From a checkpoint of a small text-conditioned image diffusion model.
Model: 2.99M parameters, 64-pixel images, arch unet, text encoder width 128, text encoder layers 6, text encoder norm rmsnorm, text encoder activation swiglu, norm layernorm, activation gelu, widths [48, 48, 96].
Training: soap at rate 0.0039, 7100 steps.
Data: trained on photos with spoken descriptions (Open Images, Localized Narratives), 203450 training examples, 4.5 epochs.
Rows from block 4 of the denoiser, named by matrix and row number. Rows with one number belong to one channel. Each number is 500 + 25 x the weight over its row's rms, rounded and kept within 0 to 999. All counts start at 0. Numbers have three digits each. After the name is the row's rms in percent of the matrix's.
# convs0: first 3x3 conv (model.mid.0.convs.0.weight, 96x96x3x3), inputs 24-29, a 3x3 kernel for each
# convs1: second 3x3 conv (model.mid.0.convs.1.weight, 96x96x3x3, transposed), outputs 24-29, a 3x3 kernel for each
convs0.0 098:519460486482516483506522461493475473447510513519494483444465512522486501524505538466487505479495468518490515462512515534486489483505524485545484501493545520519525
convs1.0 104:501512482514449498490486506500526486503485543490544475510482508439492509506431440486448545455528473531522513498511503516463489518525504529536474503545499475511519
convs0.1 106:505526474477469459510500493488507510453476517482469465526507500521457535474501463494515519496438498496546490547500537532498490474455509453530501585497499499497477
convs1.1 106:510501438519516541508470479529520463503521499475510483489494514482522501486506479460476507493457520491494513451531514489511453487530500491508520539473411498506534
convs0.2 098:462503519490481500492471512465505510497480490539489451485511517510518539521499518466549527514513523476500482526520525534492467454465523466493526474510489502499532
convs1.2 094:459522519516499513519474481517467532503497505496542506507490454528525494494544538489517499513511465486536533506558469543514493492519483506484503474505486508522511
convs0.3 104:517492533520519548514539518497502498473450540513476503532523478534499501496490510522461506520460489498512473497493481531458468503499540508458491496474514507522519
convs1.3 090:509516494505475522483499512480508484533560485513523496497495532474477509469473500549465490514533473488528520511501524506542453525529474506492472542538501528514484
convs0.4 074:506542544524578544507562546496467485503501499491503510514511500516500534508500526491536520537541522513485488523489505483454456473479512492490492519528472497470508
convs1.4 080:465483478485495498477469479531493496471576491515503491474511483485423548494471516474449460450492484466510470492487519515573471519546532501507517506473504494505499
convs0.5 103:486434515538531547527530550490462481461497446516533489514521511498457464525436476528518544528550506521461503487445490493494502494493515523479454510483518504480538
convs1.5 092:480466488500474501493482499510454462499515531498479499528516456497544524485526510511543499508462499487452478482528492515515522490532482493505508521533520467513455
convs0.6 099:527482507520535490525516479523451522496512513549516510516546483457471491482503507513505537513497463474483472489468526478499486494521511502530492529536507493526483
convs1.6 104:513515546486508514464478512476504508530518518498514503515505526496508519471497493512528462475469552546487456501533505526498451509414489499495483467525505525520461
convs0.7 093:475526516475550486456525525526461486501504502515527511516504510522534485504492501493493548477511498482468470487534480550548485536544447480506538491505485499512517
convs1.7 102:473542513491455539477490515480514433541461561506488518487461501480480490495479475508468564479499491516474517497526468547538476483520514479520481516463554496503504
convs0.8 099:512457471536477502498533456497543531482479491477521501497494498514504501522500501487546469495484505473460488499515502499513492522470460537507490488534512525490458
convs1.8 100:487508525487533490494475518546448468502527494481466485495491481493501474538482489487559483524520506455456478525529463526438481507508524489504478471541564486480476
convs0.9 110:494504481486504534522488535539539475522526510490456506516495527488519504473500516514527488517491473485514488481502494530512523491505489499529532489508512557501478
convs1.9 104:468481480529530514491495501518502499489494535418499488477479480511502490520511544438480453550529491566499503502497493488487481502553484534483445462485545449512468
convs0.10 105:481501496523581490540524501507459529476491535494493488513533480496556548490528478484476492536553492486524484492504501475518523512508508501485477512457505508505497
convs1.10 105:510497538465535504526485494499448487501523480529501536511497503507489508456477502485460500475471484512445496477470476501572505515537508499523511499503578474542494
convs0.11 086:519514554493471550512486502507504543485496538502541514490503525473533495540501515544486519519582512494499474458531477506495506517514552512503504520515465510472568
convs1.11 086:464518539456477468556526479507491491490508538554484501463490515506508479517494537533531439524508526487479487481491480503529469421435491486452499489509528457484470
convs0.12 096:452527519470445471456469481477476468497503449522467457499491506482469505502496536473466543512526497524495482471490482523515474534515513457489535446481526465498448
convs1.12 091:480506478526500477520485478487514496540471505505492502460539487496533461476483490554504502472459482424498493437485444506526532508510536513472503505530502503494501
convs0.13 117:452534539474455509497514515496498482458466482484490531504510529506480510487511490512514500513454441467542511493445470492478509510522495509474487491485448536482481
convs1.13 106:525488491503508469504510468509504456476477449451490525513501496499506521528518474504513455508497521524497512496538514522452480519462454493532477522528521489529526
convs0.14 107:488472491461473462522517508503487534450458494448424467516516500509497504494507513518527545498548450509466512537531509476506514483488500506528539482540500487524482
convs1.14 078:483525488495480511460498491502489470467500498452469470504515467498511531488478511534528522526483448525471476522478492500465504497527592491547473506484449518511547
convs0.15 109:503514507481508525557529527492486511479521533488488496500542525527578494488493507507493498486567496491506491481464489507519481513503523526496496518484490502511494
convs1.15 110:533530538509488468485457475493476520508507459498517484502513429521524502539516490508477528446456486482483501483504487508526509502521491521539475537431516499475479
convs0.16 096:516486546532514544521531490478469477469474504540473492526535483509462508482487522509550504484514493495492506509492486548527502496486509526501496513492517519484490
convs1.16 085:533477488505477495497501506501493501499517511492459516492480501519539481506508505457517540505555529498523528493526462467565539477502495494536527483480447476535475
convs0.17 102:512494508526572470511502480521545479536489495495461455533475482489466511513505522498531475497497496493482476497526465532519487489509522539477448514475473497488462
convs1.17 094:537487486503469512499479494554510447561515490522494443482502511486536521548513490440466505481496487503547523518487503503470516468453478493507540470492514536512505
convs0.18 099:502483517495485464492479489539564518473499533487498487499449480502512494534479515499494518531512546487506511479518518487526554504480497485486416524528476523539490
convs1.18 096:526518462532486459536500500459507544493474531494483506488461469515540432523524486538562477506540538438486507504503495529456507542517553494462545464460515511502518
convs0.19 094:468499490469468534524476532519498527485487510485498498520478473494530485499531507503499491529499470471479499511470553447500488498478487530476526473462476531472494
convs1.19 106:515494494485498490453497543508519491545511490474504461448504512491483482455540548526502471514526463526455471452534513544501511449515552498509559502478499541511448
convs0.20 095:494485471496447503441521491484490522505564498518521479478477508498531510483522488519496498511475519487497508499515455482483529481472515495525487476501504500519520
convs1.20 091:514507530456506497502537471468544538489462506475538517513494491507499493506512514489543457507480507512444563483464474497502555520496476517524512499520460504455521
convs0.21 101:544513500542500517507504460526555505492501473484498427471466516468478482491534524478530515490485495535511554489534511528501442473494479463475477485501453469489502
convs1.21 108:529523502507529544503448504489506533506510421513547466453496502440507512535533519464490510492472520513499482462488487516490515490558502559506466526508502490529449
convs0.22 095:524476513488495498498462516487540469526486490513502500497526490466492512466445499469437499489524478525513483537501510505464548496488528493568478489511480529490513
convs1.22 089:516518515556526492483537483454507495456479515493546525520494482518477504491476522505530460494495475482506536513541534503496514501489500504528522513521508483471484
convs0.23 082:474528494550516538504525495492496496510563434478493477520477506500563487471527481506473492462465458508460551493533505522511494506505488491477476487481468478493501
convs1.23 088:490517490465481480458464468503491507490493455481499482465524466511553518504515494504536506546468518539523530505470498474481452485465489501510489523500508482488515
convs0.24 102:490485498516491493457526488482476491505534550510496512510519456546534463484517474484616518527505466507519478509495428531525549507503474535492495476553501511456462
convs1.24 099:494494501501499463501492518500537479475493547501455504532512467531481493489492518502474532514534561434523501520518500436459532542536519508517515529499528498491504
convs0.25 095:531545519515530535524533502486513511490497489523489519512535519518491461497557505497491491454481476490500477507487505510464509492509519514507461539482488530496478
convs1.25 089:467507501487473495537509521502506457483514473531504522494438484501484494453473511515513520512509567503489506458473465500548496536488515507482469494522534525519493
convs0.26 089:482512504560543482464491493539541517500520545504480539513485511512468492495498453506462537527509480480512520487481517498440487551533482472499496481502504500494495
convs1.26 097:512508463529534510494536436521455497516512462473496488490483485493483519498499532489491544521443498503497510479476489479499482547536515462489459489490452513464485
convs0.27 099:505491487505523476519523487501481501512482519541503470475519550525525540511476474461530523477457506497495513463519527503481540472508462478567525534451491525530513
convs1.27 088:473504505497489494500487508486537506484521515482498507480503519477491493481488526527485492485487513476523498515478474507499541427537518492519502561462514485489479
convs0.28 111:528508482516460517522481517459476472523414490493524492503471497561482479530508501501467481530502502507488513513508504541496490533513490505507530476519467499489496
convs1.28 113:507519508480515496487496497498497455521490485485481472517496538467543479474490529502496487514529477513516525498539514512461503491493476497474523494504464492461521
convs0.29 100:538510500500471480484491493500504487475478497448439468533498506512440530485509539470476504415458506507527521500514505516498534471474467493475500457476486505521538
convs1.29 099:467469468504530520519549538543522553505465492489473457521506472527496520512501495495494510478470503452458537529523473526473451469496519492516488478531487503509475
convs0.30 099:498499500479504511527491504504506510499522504449496523492487525510545471539494498510516510529514497479520490455556518494513527504517506492477491491496472511508461
convs1.30 101:450516485518478500527526476493515477468525482467471523516494513525460499482474516526514510497513478465485515506511496538489503498471513511524498462502488490475503
convs0.31 114:491508525508505492485481460530485465484530530526527504484490523493528458513511474449493511525504464502537531520468464525500541500491475522507495455502524492479517
convs1.31 120:473509516524462454468528523503473556485487509507552442516493519492506495497519480506525452515453463500490529501480500468545513516498464508519491487508481473491502
convs0.32 092:487546467472495515513503508454472458459467523504513474489467499500537467494533528507492543504506511498503483463482506528466456490493559486488501450576482520481527
convs1.32 102:501456493497475470508502485446515486461505487506540498522533521494501485539488502490494538493495454556477550484453491471567517476504506534410556450552458507496527
convs0.33 094:471464450442508534484517515506516519496515512483493470510426503517479510474517490497499503506522498483485450513468502473448488504473476477536505531480503461518484
convs1.33 100:536534487533543467486528533487485517477513561520513509492497484467478524499465500522470504492477501483479522485518525470495478529453494522506527457453526501534533
convs0.34 108:499484464483491515484479539488495471469475481505551482481509535475518484444569457504528512516482501535533472478551490510506496478477541488491488533498474501482509
convs1.34 107:447513539520514499504471459493520500496493506485509469498475495491496507501467483524526525529466508498476478503525481512427543491521476497559477509445553445534490
convs0.35 109:525530467497500531501492502517499486525471504492509538526463528468517553495507485512524510511490497442510486466501528495461526463545483492469498556475472507485503
convs1.35 108:476531491455540505475503514479522533483504495520513526520535476491509508506492480521466536511462499505499469482502547584450436484522483528484472485527477478529517
convs0.36 098:512476503456483472512442517560501473473502513481529531496511495463465496476508506498515467476506529495461496494520461507512537537492532473488510517489512485513534
convs1.36 093:525481492503493510520504499479477515501518509518487453486486458505488530543504466539552520512484499503467493508476483489482486499516497503497521472513484484520452
convs0.37 108:513460473506489519445484499505484519518476512521532517513537502507532506504473493502470523514483492493506502513484478514441482507521504486484527483500518508512521
convs1.37 106:522535487486443483470474548502505503553533495501525490497474491478533507532524480473517514522575477493456468440502531506502456486489520537518501504539495494512502
convs0.38 096:484505457452530535469487499486488517474479466501529471438519558479466522433494509506498516446454572458478493470499490511501498460523475505495482511505526517501491
convs1.38 113:502514517511514516487489514493513489480514512446487495506509463504520471498504488469507500506486512439538526491505479510465515576503461492566484538484556477496459
convs0.39 085:499509483511496433507463476519511546487483499494478521501494485506528518512492477491500504517489494519489515523484479480468466513474465508477488543555486470485498
convs1.39 087:495482459468541534493492487461501447487548476451493496472503505506460457485535528481512495475497496535477517525535501473561490502487509515534513540441439491534504
convs0.40 125:504475486481551504487502504524482507489496470506534494513507517518523454489510521513469531496494446487530494466507520493538451483558488490522478520504489486495540
convs1.40 127:493541471542473467507490517515499510479465503503539481512524476447493548530463478479472522527517463527504484496512502499532448531469486510481505540529426510487471
convs0.41 109:482509492472536517497515514520499511483521522545509519481453478474484526522503542464495475497473513467508500504517481488568523474512518505502488518510538509500523
convs1.41 105:511481545519416497503485479490508498492434513503479498474495519484523504492483534506506495538581480502491461490490502475457515518498519481536480508520530482499486
convs0.42 101:527475481476505492455489469461426494536515485502526500504499499486484470468495512516484531509512504504505478505509514532490518500486494515536454493497514479495517
convs1.42 107:537473499527478479504515469512498480465491489472431495484523514459479506518480460474491525511480483510532500538515499522537453498478512513507547514499465485492530
convs0.43 111:503511502489482559529517520511531504530516497486503517483523503497520533424494483483511469438482520510499513475499514510541489476490514463497579527441510524529526
convs1.43 111:496494498468516538489552469516507544480505531486467541500511531505485488470472513502472484466485488515531465539412490500520516499488499473487537471531492454475536
convs0.44 096:497481503473544490475453513531526499506520515525513488535491518518475470468469554521526499469511526470507486509522502512479531475554503511504498543506540492515525
convs1.44 102:539527502520535503523459500484506524470495474491543511530500509531524490538519534469526482529506470474455526508514493553485480521506500501482509522470503530483475
convs0.45 096:514531492544514479519480498495489499538503476507507510541511506466519512480505524515490464474483521463506544438506468496507487474486475444458545513494488498492499
convs1.45 100:467515537536483516497496455529508462510505500502467497498504508496491531473513505498520488516443466507518534468500528429524522458489443518489454517548516504498473
convs0.46 099:497497502520464496499470486499486483539512501483492504469505469503495500448480491517515490530466535503508488510454491493505482480522520525536465500521492511502480
convs1.46 103:505480503459548423535528518496492517512482471497537463475522499485469514509522510472444510520498519451532484489508514495460510552501466520453511503526524540482459
convs0.47 102:554519515452476496488514515465494485503465515545522525495504469463487489497494520489524533470528504517495517500513471494492525509508535532459485475516521505524534
convs1.47 095:484519505514510519479568482480482498509529471495571520515491506516515518506506486510520508489504552464480509499488500483485533518515479506492508476537528485558467
convs0.48 097:531486544457517594518506503488529493534497481489536467506493472500438522493480473507451414469487510514500490526521533454497520517495490490510507504506468496508539
convs1.48 106:475503508494529522498528461490521490492494470516532504504522490507456498534492536498503493496476493483492494496541522484533506503513497500503466474439460540493549
convs0.49 092:490488488494472500480511510494502481496500497508503471477523469536518444484500499465499489480552439496499487509491506489528521482523503525484472502495492528537465
convs1.49 105:517544486535525516544518480522484507482513492510514486487467486498490507455480530489522508533525477485497507482470475466508520508506513495496488486505512476518512
convs0.50 110:469528542491530491526472481461549507531502428496496474500485467527460509515541485486545480517510522533484470498487548505501454426498514497459528501519492476483534
convs1.50 110:498475553524522490521500500472524478513504494511455530486511501481507516501507478488443483518517488514514479499526488514501535491529480459537492527527529526501485
convs0.51 088:494466505547554506492472504457505534505494466479512456481503510485457529516557507464493452513470522505495469468517518509456510523475462512506497470515482490527509
convs1.51 092:535501492491488522480515458454475484471527518490479512543513493532515469505510500520486503497487488474500489449515487515478482520466486512475495493540469509457493
convs0.52 103:481491484490511493485524540493499501510488547518546481513491498518528444486507486509486509466447516500518508465490444528542501457470508486503479493487500520500500
convs1.52 107:483498502483473492506506478478526527518474503545476468510508508515516509487476505501479531501476451538491515470513512467523456462537493505493500524528567504509502
convs0.53 094:486506511495451503514504490504511500525529519518482486529495497494533518477515482513480531505499499500517522506479482487547501511485513506524531485492460474474556
convs1.53 100:521468489487474495480491495536528472464473447454507493504513512542515508522485505537542496519494534456446520493484526505516513533588522478535498505529481526496491
convs0.54 101:476499527464513528499477495524543539513558495526533490468505524499467530516524540504529533495498467465478465510539501538571504469526483483495458516481536492513504
convs1.54 104:468501510486547541499500480546526512515432499512478485501503489480490569487549488499492523548497485494529504520498522486520507519527482480518493487441539503548481
convs0.55 116:464533501530461468504478494507468487507511544501478525515479451505499483458535542508483511491536509498521518487530481460528530491522489473521493486568513495437476
convs1.55 121:492490524503461480456483517476481511474492571500514527505485491519491479502467516499488513518477492516532515523554452469441576477500507488498540439502533504492509
convs0.56 105:481522494506489489507493506514476491487484458498524463547497505503484505463486507557510490489494494513491510488517493472480482502535529523498512514453469510493493
convs1.56 103:457474509539524472477503464513496472552488512495530440499513480492523553490517523497498476486462501494495484483492452529522512493516520460546488552518545492498468
convs0.57 099:516496528465480470506497474473515477535495507500466506480532469505507528494495496502527467552514514508497543529512511518474536488496542518472462459496483547515470
convs1.57 099:520450508469534484495523496513530493501513455469460523519516515506517499501523494506494520456524518539441503494496493474560526479474530515460474490518518489497522
convs0.58 087:505484520524495500499483489517525515518532548522483509503525487528494505502442507525505504502527473517474462526537491529518522481503519489455537494510553513465489
convs1.58 091:513491488482500497496489497536458480480499488480465484545518486499530490499511521476520491512511512545486496575472508502523506504450509498529549475499511508491533
convs0.59 112:537507473480514483488497468456515508536540525531498500492535468498526495515492518473526455494458524465545500531482526525501513468517473526504505520486545493543459
convs1.59 110:458517565518496515529532458520452514501486483503484513508510496484465490490478500465471491456512497533494513525499464515492523511491492541454477506518531440546486
convs0.60 102:484495510531479472474517523516481497504532493483494528493532497558489484477488481518521486490485504493498519516514474530516473476484508461523513514535534504466479
convs1.60 098:483501492529464485490488466475513494548493511476506473509522507480528470494521470481479536497509511525508462510508490501482527531480481497540494463526511515486530
convs0.61 097:504467477484460480513507463504532520508517492505513503517523491507520479510533504528494485505475533513466518491516522498560503535461485484475502491499529474498523
convs1.61 102:467487528490519463500433503473510504493493493489504473532511509467473540523459529458508512487503498490518438478480515527459486440508513480524516507497517531507461
convs0.62 105:515545536497526494505537504480500485514466468545499501483502501501480496487451532436524517497497524488463505512466520492437510485520479478534521466480504444507529
convs1.62 099:533484497521464532469542471472485502492516508485525535507438500501488483493533506464499470494468544469491508548487501490511517486513484505465507494541510503504507
convs0.63 092:462506482508479521514489451524493494472493471486523524511522473467486495530452484468503480488518527528525513477502507488495494495486496475513511522512497529491449
convs1.63 091:512495532467532535528505529480490509506525491507497505505531482505528532454502503509497489498497503521517509491553488506507540520476493540505466512537481488466503
convs0.64 095:494512478494518511495476512501529511524523520518496495505475447508443470535496504464442487455515513525511512451489488484498516501503526500462531495499494473440519
convs1.64 108:504525484502481459487512493507492530514487509538550476497539518491510512486489504532500484524487487526440496525541524487579559479522513488511506500498515491499491
convs0.65 090:472519504498510486507483525483510495512537500505523515520457471492507523503472504452490502534464513496482499469455531514512502510522479494524573516514418493554482
convs1.65 084:521481490509544482456485528498500516453533504498454520459505515500510460511466530549502448495503489483553500503509514491461480499516540526494472483522524516501539
convs0.66 089:510516481509456502525497489508499493460489544494517454508534526497501489472517513521501513529480489483489512498528508476463530522487560485489487530489530532508527
convs1.66 094:497489496508505472544477486505509527479505529461485525451479519482497492492542512453508544490486497501476489443522520516496486455556495481507515518453540526524513
convs0.67 087:514523461505500522521502474539536490537550513488516467474500486502483515519541447515537512490502500491480525447517481513485506495502494522543500509531508497439490
convs1.67 093:483522474491472505454523478505503482478471492498506429523493509470506493500518555508491501486483512534519515504519496502534506502466493534532501475488441508477534
convs0.68 117:521476530509504504504498470478482543535500512516512486515491466482519512501507495529476464524504525507484450485460546490496468526496433546449502479529479496504527
convs1.68 109:488478495502486508495502509514478488475552465484484529496518549534478486508523481480509460487463504494493496515507497529495440482521528527515435519514503466464566
convs0.69 092:515514520501468478529567509517494517480540498494469540484491517548502474496482518479503520470513496488508496468504520508486497515432497473513482465567506454517537
convs1.69 098:491493506525484489468490502517487447479469466518470537503449450506485521487534513516471489425538448467507523481532500462488499481488538516510460475573495505528478
convs0.70 103:496528486447488474485498491478516522506496523508434501531468516475500505467510537526480454506527480491530514454520514461468499471536485526507495506499486512498514
convs1.70 096:496469514527489514530537463458503466553502472475506517520508505487498517483525511483489543503479486524484451494487515503520552457532525523503504500492510474478463
convs0.71 076:488479496518515506493520477489455482504448539474518483518507464484494511507487455523485512476481513482502538473523502505467531533533539519498515474503479502517461
convs1.71 087:508482512530521511501491509463519470484532500510499489470524483479497505512505498489522472500510480517440517514537513517493488485485478519524518533534499500535488
convs0.72 117:457547505505520466531511524470507495527491474505474540510501499510524512487490470517472504522451469479541503545507550468439519490547475479523501476507429493483541
convs1.72 110:482532509511502548499478495484505513528501467523490533502518500509490499494499504573478522448497478493519525502477548463538481497501496454516496552527456466445542
convs0.73 087:459493510507495530452471501546461457520524498492488502501557576440495527453538500520482493519498488508501538509558449540518489533492529495496473517528524492518494
convs1.73 072:510528489468449452508520522427503528502460544483505469512493498509494547464505528450541498537518491543524481507494518471521500478511470540495543515484465563507462
convs0.74 097:484485461503470481456518487510565485547518500518508476460522512490487502449481481516526488525460460486463510484488528495537498482549462513471519510541532474456539
convs1.74 099:494531464472490529493496520499513473485508527505543492512480495492506531497501511514510512459512516539472521495501517498525489524491482547479498543505520516451474
convs0.75 098:524481490494480501471496524515491485484446512509516513471469481506513547542518504501509493528514496503513513516510469524455474505437520565479521509504462497509457
convs1.75 100:484484488472484530547556480500506490489525463523502521476504483498499440524475469495520534520529462525499459478484530518537455509483488493489500461500513514456514
convs0.76 101:506515489498498516490532493541564508499513526528516479483550517525501478523483489489483501493491507491464499503537515462511494483543491494467563466521455460519534
convs1.76 101:477474494500514518506480506535479494471491526487466473509475509492503510478482530496502476460545517495490508514528446511505525475512503489490509559455524509486548
convs0.77 113:493496520511506510474512497498522517521541540514501556500496499544487484466508492531505489453555530543485471505523497457526534528507527528530476498499546486439519
convs1.77 115:523497484531524481507520447468495515498513547470489466521529501486514512477505480498510511488486484522462519479511505457516554506500513506476539481449521491482484
convs0.78 106:499538520524549475511489514494523474508524474488508493534525462495457503518468539495494504486478488508483478466467481484479497478535524545506509539490478499476518
convs1.78 103:476514521495524501531532442547483489521520511516458476518486469512466468467519528479500543488462488485537529541481513470472489448542530498462555495515513526498565
convs0.79 113:526550500535528506485485510515471517529519495472508473464482518486519509522503492458499518484554514516508505485529472497467540507465471518518484533523491466465496
convs1.79 104:488478501490505509503500495475539474518490496500483486499513507493484528474518525484524488498446516534480515495534486483506540567493519519492500527515504503450487
convs0.80 113:530467499519496459523502540506498508468507480485531495521504471480552509508497490498472465476513505503518491416516503440484477505552485483511531500471475509506479
convs1.80 112:437475506493546517529507492484518496478502503500514536508503523474501525487541441489483475513480484557501525484482498486523485514466549492480498535479486470522507
convs0.81 104:515511542510436456469506505519538494488521476484481487523499499524526527502527471497505512494482477498493470473566518547496491502487467471509507524474467527511489
convs1.81 095:474465506473475460537507477532509528475521493505465478480492518518495510491529518490485476505557491516496492494529504461512479482499514550487506458480552493478519
convs0.82 101:489470536498510513493504480484498442499499465500460490485473502494525501497522536492525510515482483513491491504500503503493480481511506493461506482483520508491461
convs1.82 094:441441518498535503494485512475527492571477495468529516493497515515495491503510508488497490457518502515468533453526491484498558465488526519542502479515476541489508
convs0.83 089:469519495497475489517488513501519482528520529520530522492524505514524487501483487485468522524487503505473532517530508544485478485493510467533436495528453480486531
convs1.83 077:468468512522480529502524518541466457503538508480494473498506546505475479475510538517515482467513483492500483511533506531487513484498484461512528568438508560494520
convs0.84 105:467492522482517499484491526469491561505535499492495525498469474488500479501525461543508475480497523468511505529457484524483514492459523535427520488526489530471481
convs1.84 105:501473489507534477507496459494517482516535506481448522483504512495503507501525473463458503476511515519475486476484514500517498525484451468549466461508500475534493
convs0.85 073:522520448554483493534467533474501492498472469494470489526450477493473477492433489488478535474472478524492489507510485471506505517502526514473498478493488472495481
convs1.85 078:495506491515474494509507514513517518492526505521514484482540520513544505478507472499548504524559543464519493501511481488503489495469517472511526542543518504512466
convs0.86 094:506494514486526506495488489470463496474478486485536530512490514479481511509490500472489498481508534481512499511488488557498529537465521479464513522506458497526482
convs1.86 097:526483508497483571460513539487528460452507522507538532492507489484513494505512482509511520503493480507536495452488538448513475503507532487471486508468465457497548
convs0.87 093:481508504501494493507492498525467509494498510490494529510513522508474471500493539506498514449512495469513485484502499493534476514470496518468490453572594499527511
convs1.87 089:500500484499454447475519527489466542468519501503551481478535478462507517507486492536484513489473499522468487531490495516573518486486493488477491464479530513527532
convs0.88 089:546461500555493484522473488458483502471461463506454427497510466474518538502528477519501483490556546503479508518506516527500504541532459440525487479524540528543473
convs1.88 096:480423477469496546498493517506516514487512513480523459441496493505430486487521508513494505507525518526492506479548523469490534518486544525513487510527564511548478
convs0.89 102:492451495493521497496481527471538456490483486493505507474550483499517496541528511539485552465512548508521517467529503486546506485490549497495533470446556490515540
convs1.89 098:446504490506508503495516533483506514491473584526509513490481515500489513515518517496476464500511488486467499519449476501551470463462481447487521537471507447521510
convs0.90 098:486479504482475474500528523469505478487467497486544518483516489533488528510510487543512489493479506539509509500535518505510460490533514528486466520527450479511493
convs1.90 099:537460478499537474448508550535469504499536459531501473511455497454534508520511466511523514497495490523470484482479542524478515494501529557504492506461483505519516
convs0.91 083:487496427470524453478493479486449499488491497471457482503497475507503508487496488467478456497543509498488484534513475518532557539507484502510495513509493483527511
convs1.91 092:521472497481509477551472470504494497516506482477493524492516493488476476500493538507522485506498508522513517496485505516532523511489519508483479505458507520517506
convs0.92 111:505517501493498469515480481495521479555463502534524511507471502488522473476536543474468478519507466517514509484503497443508494522472544502498466479477476506511473
convs1.92 107:509498496514535502525494513527523515427484558521513479498504525459526500493509546532498468497503495489462490515450514502532431486484543547492523466509559462507522
convs0.93 102:514508481541536503523496499465511518524482481493469488494508523451533471466519513500485489508577455496482493475477493506500439529443494512496469496548482520448454
convs1.93 101:512478494479453513503505477490469494472518554532481479527516509490509446475487470500489494473517504470458525451466465525502439570482505490483481500534487494516478
convs0.94 116:525513531483526497491491467517491495500527485509478512486499501525493499517517493549509513500479478488525488507489530431486478440496523548479486487558524508464499
convs1.94 116:512499520489484490530476459506479467510516485469495505474497547496528498509497514479478511475519480471491517518483548456535412525494502523485524516515471511518470
convs0.95 096:474532497519507462542498506515481448520466492496469527483478474485547481492496508465486490547469438488481510469568485504466515522451477484472511503471510468515513
convs1.95 104:486466490508515539484520493507547506477484500512522486500496520516493514536494526499466466500526527550483480467511506493520523531504503500543494490484545531525473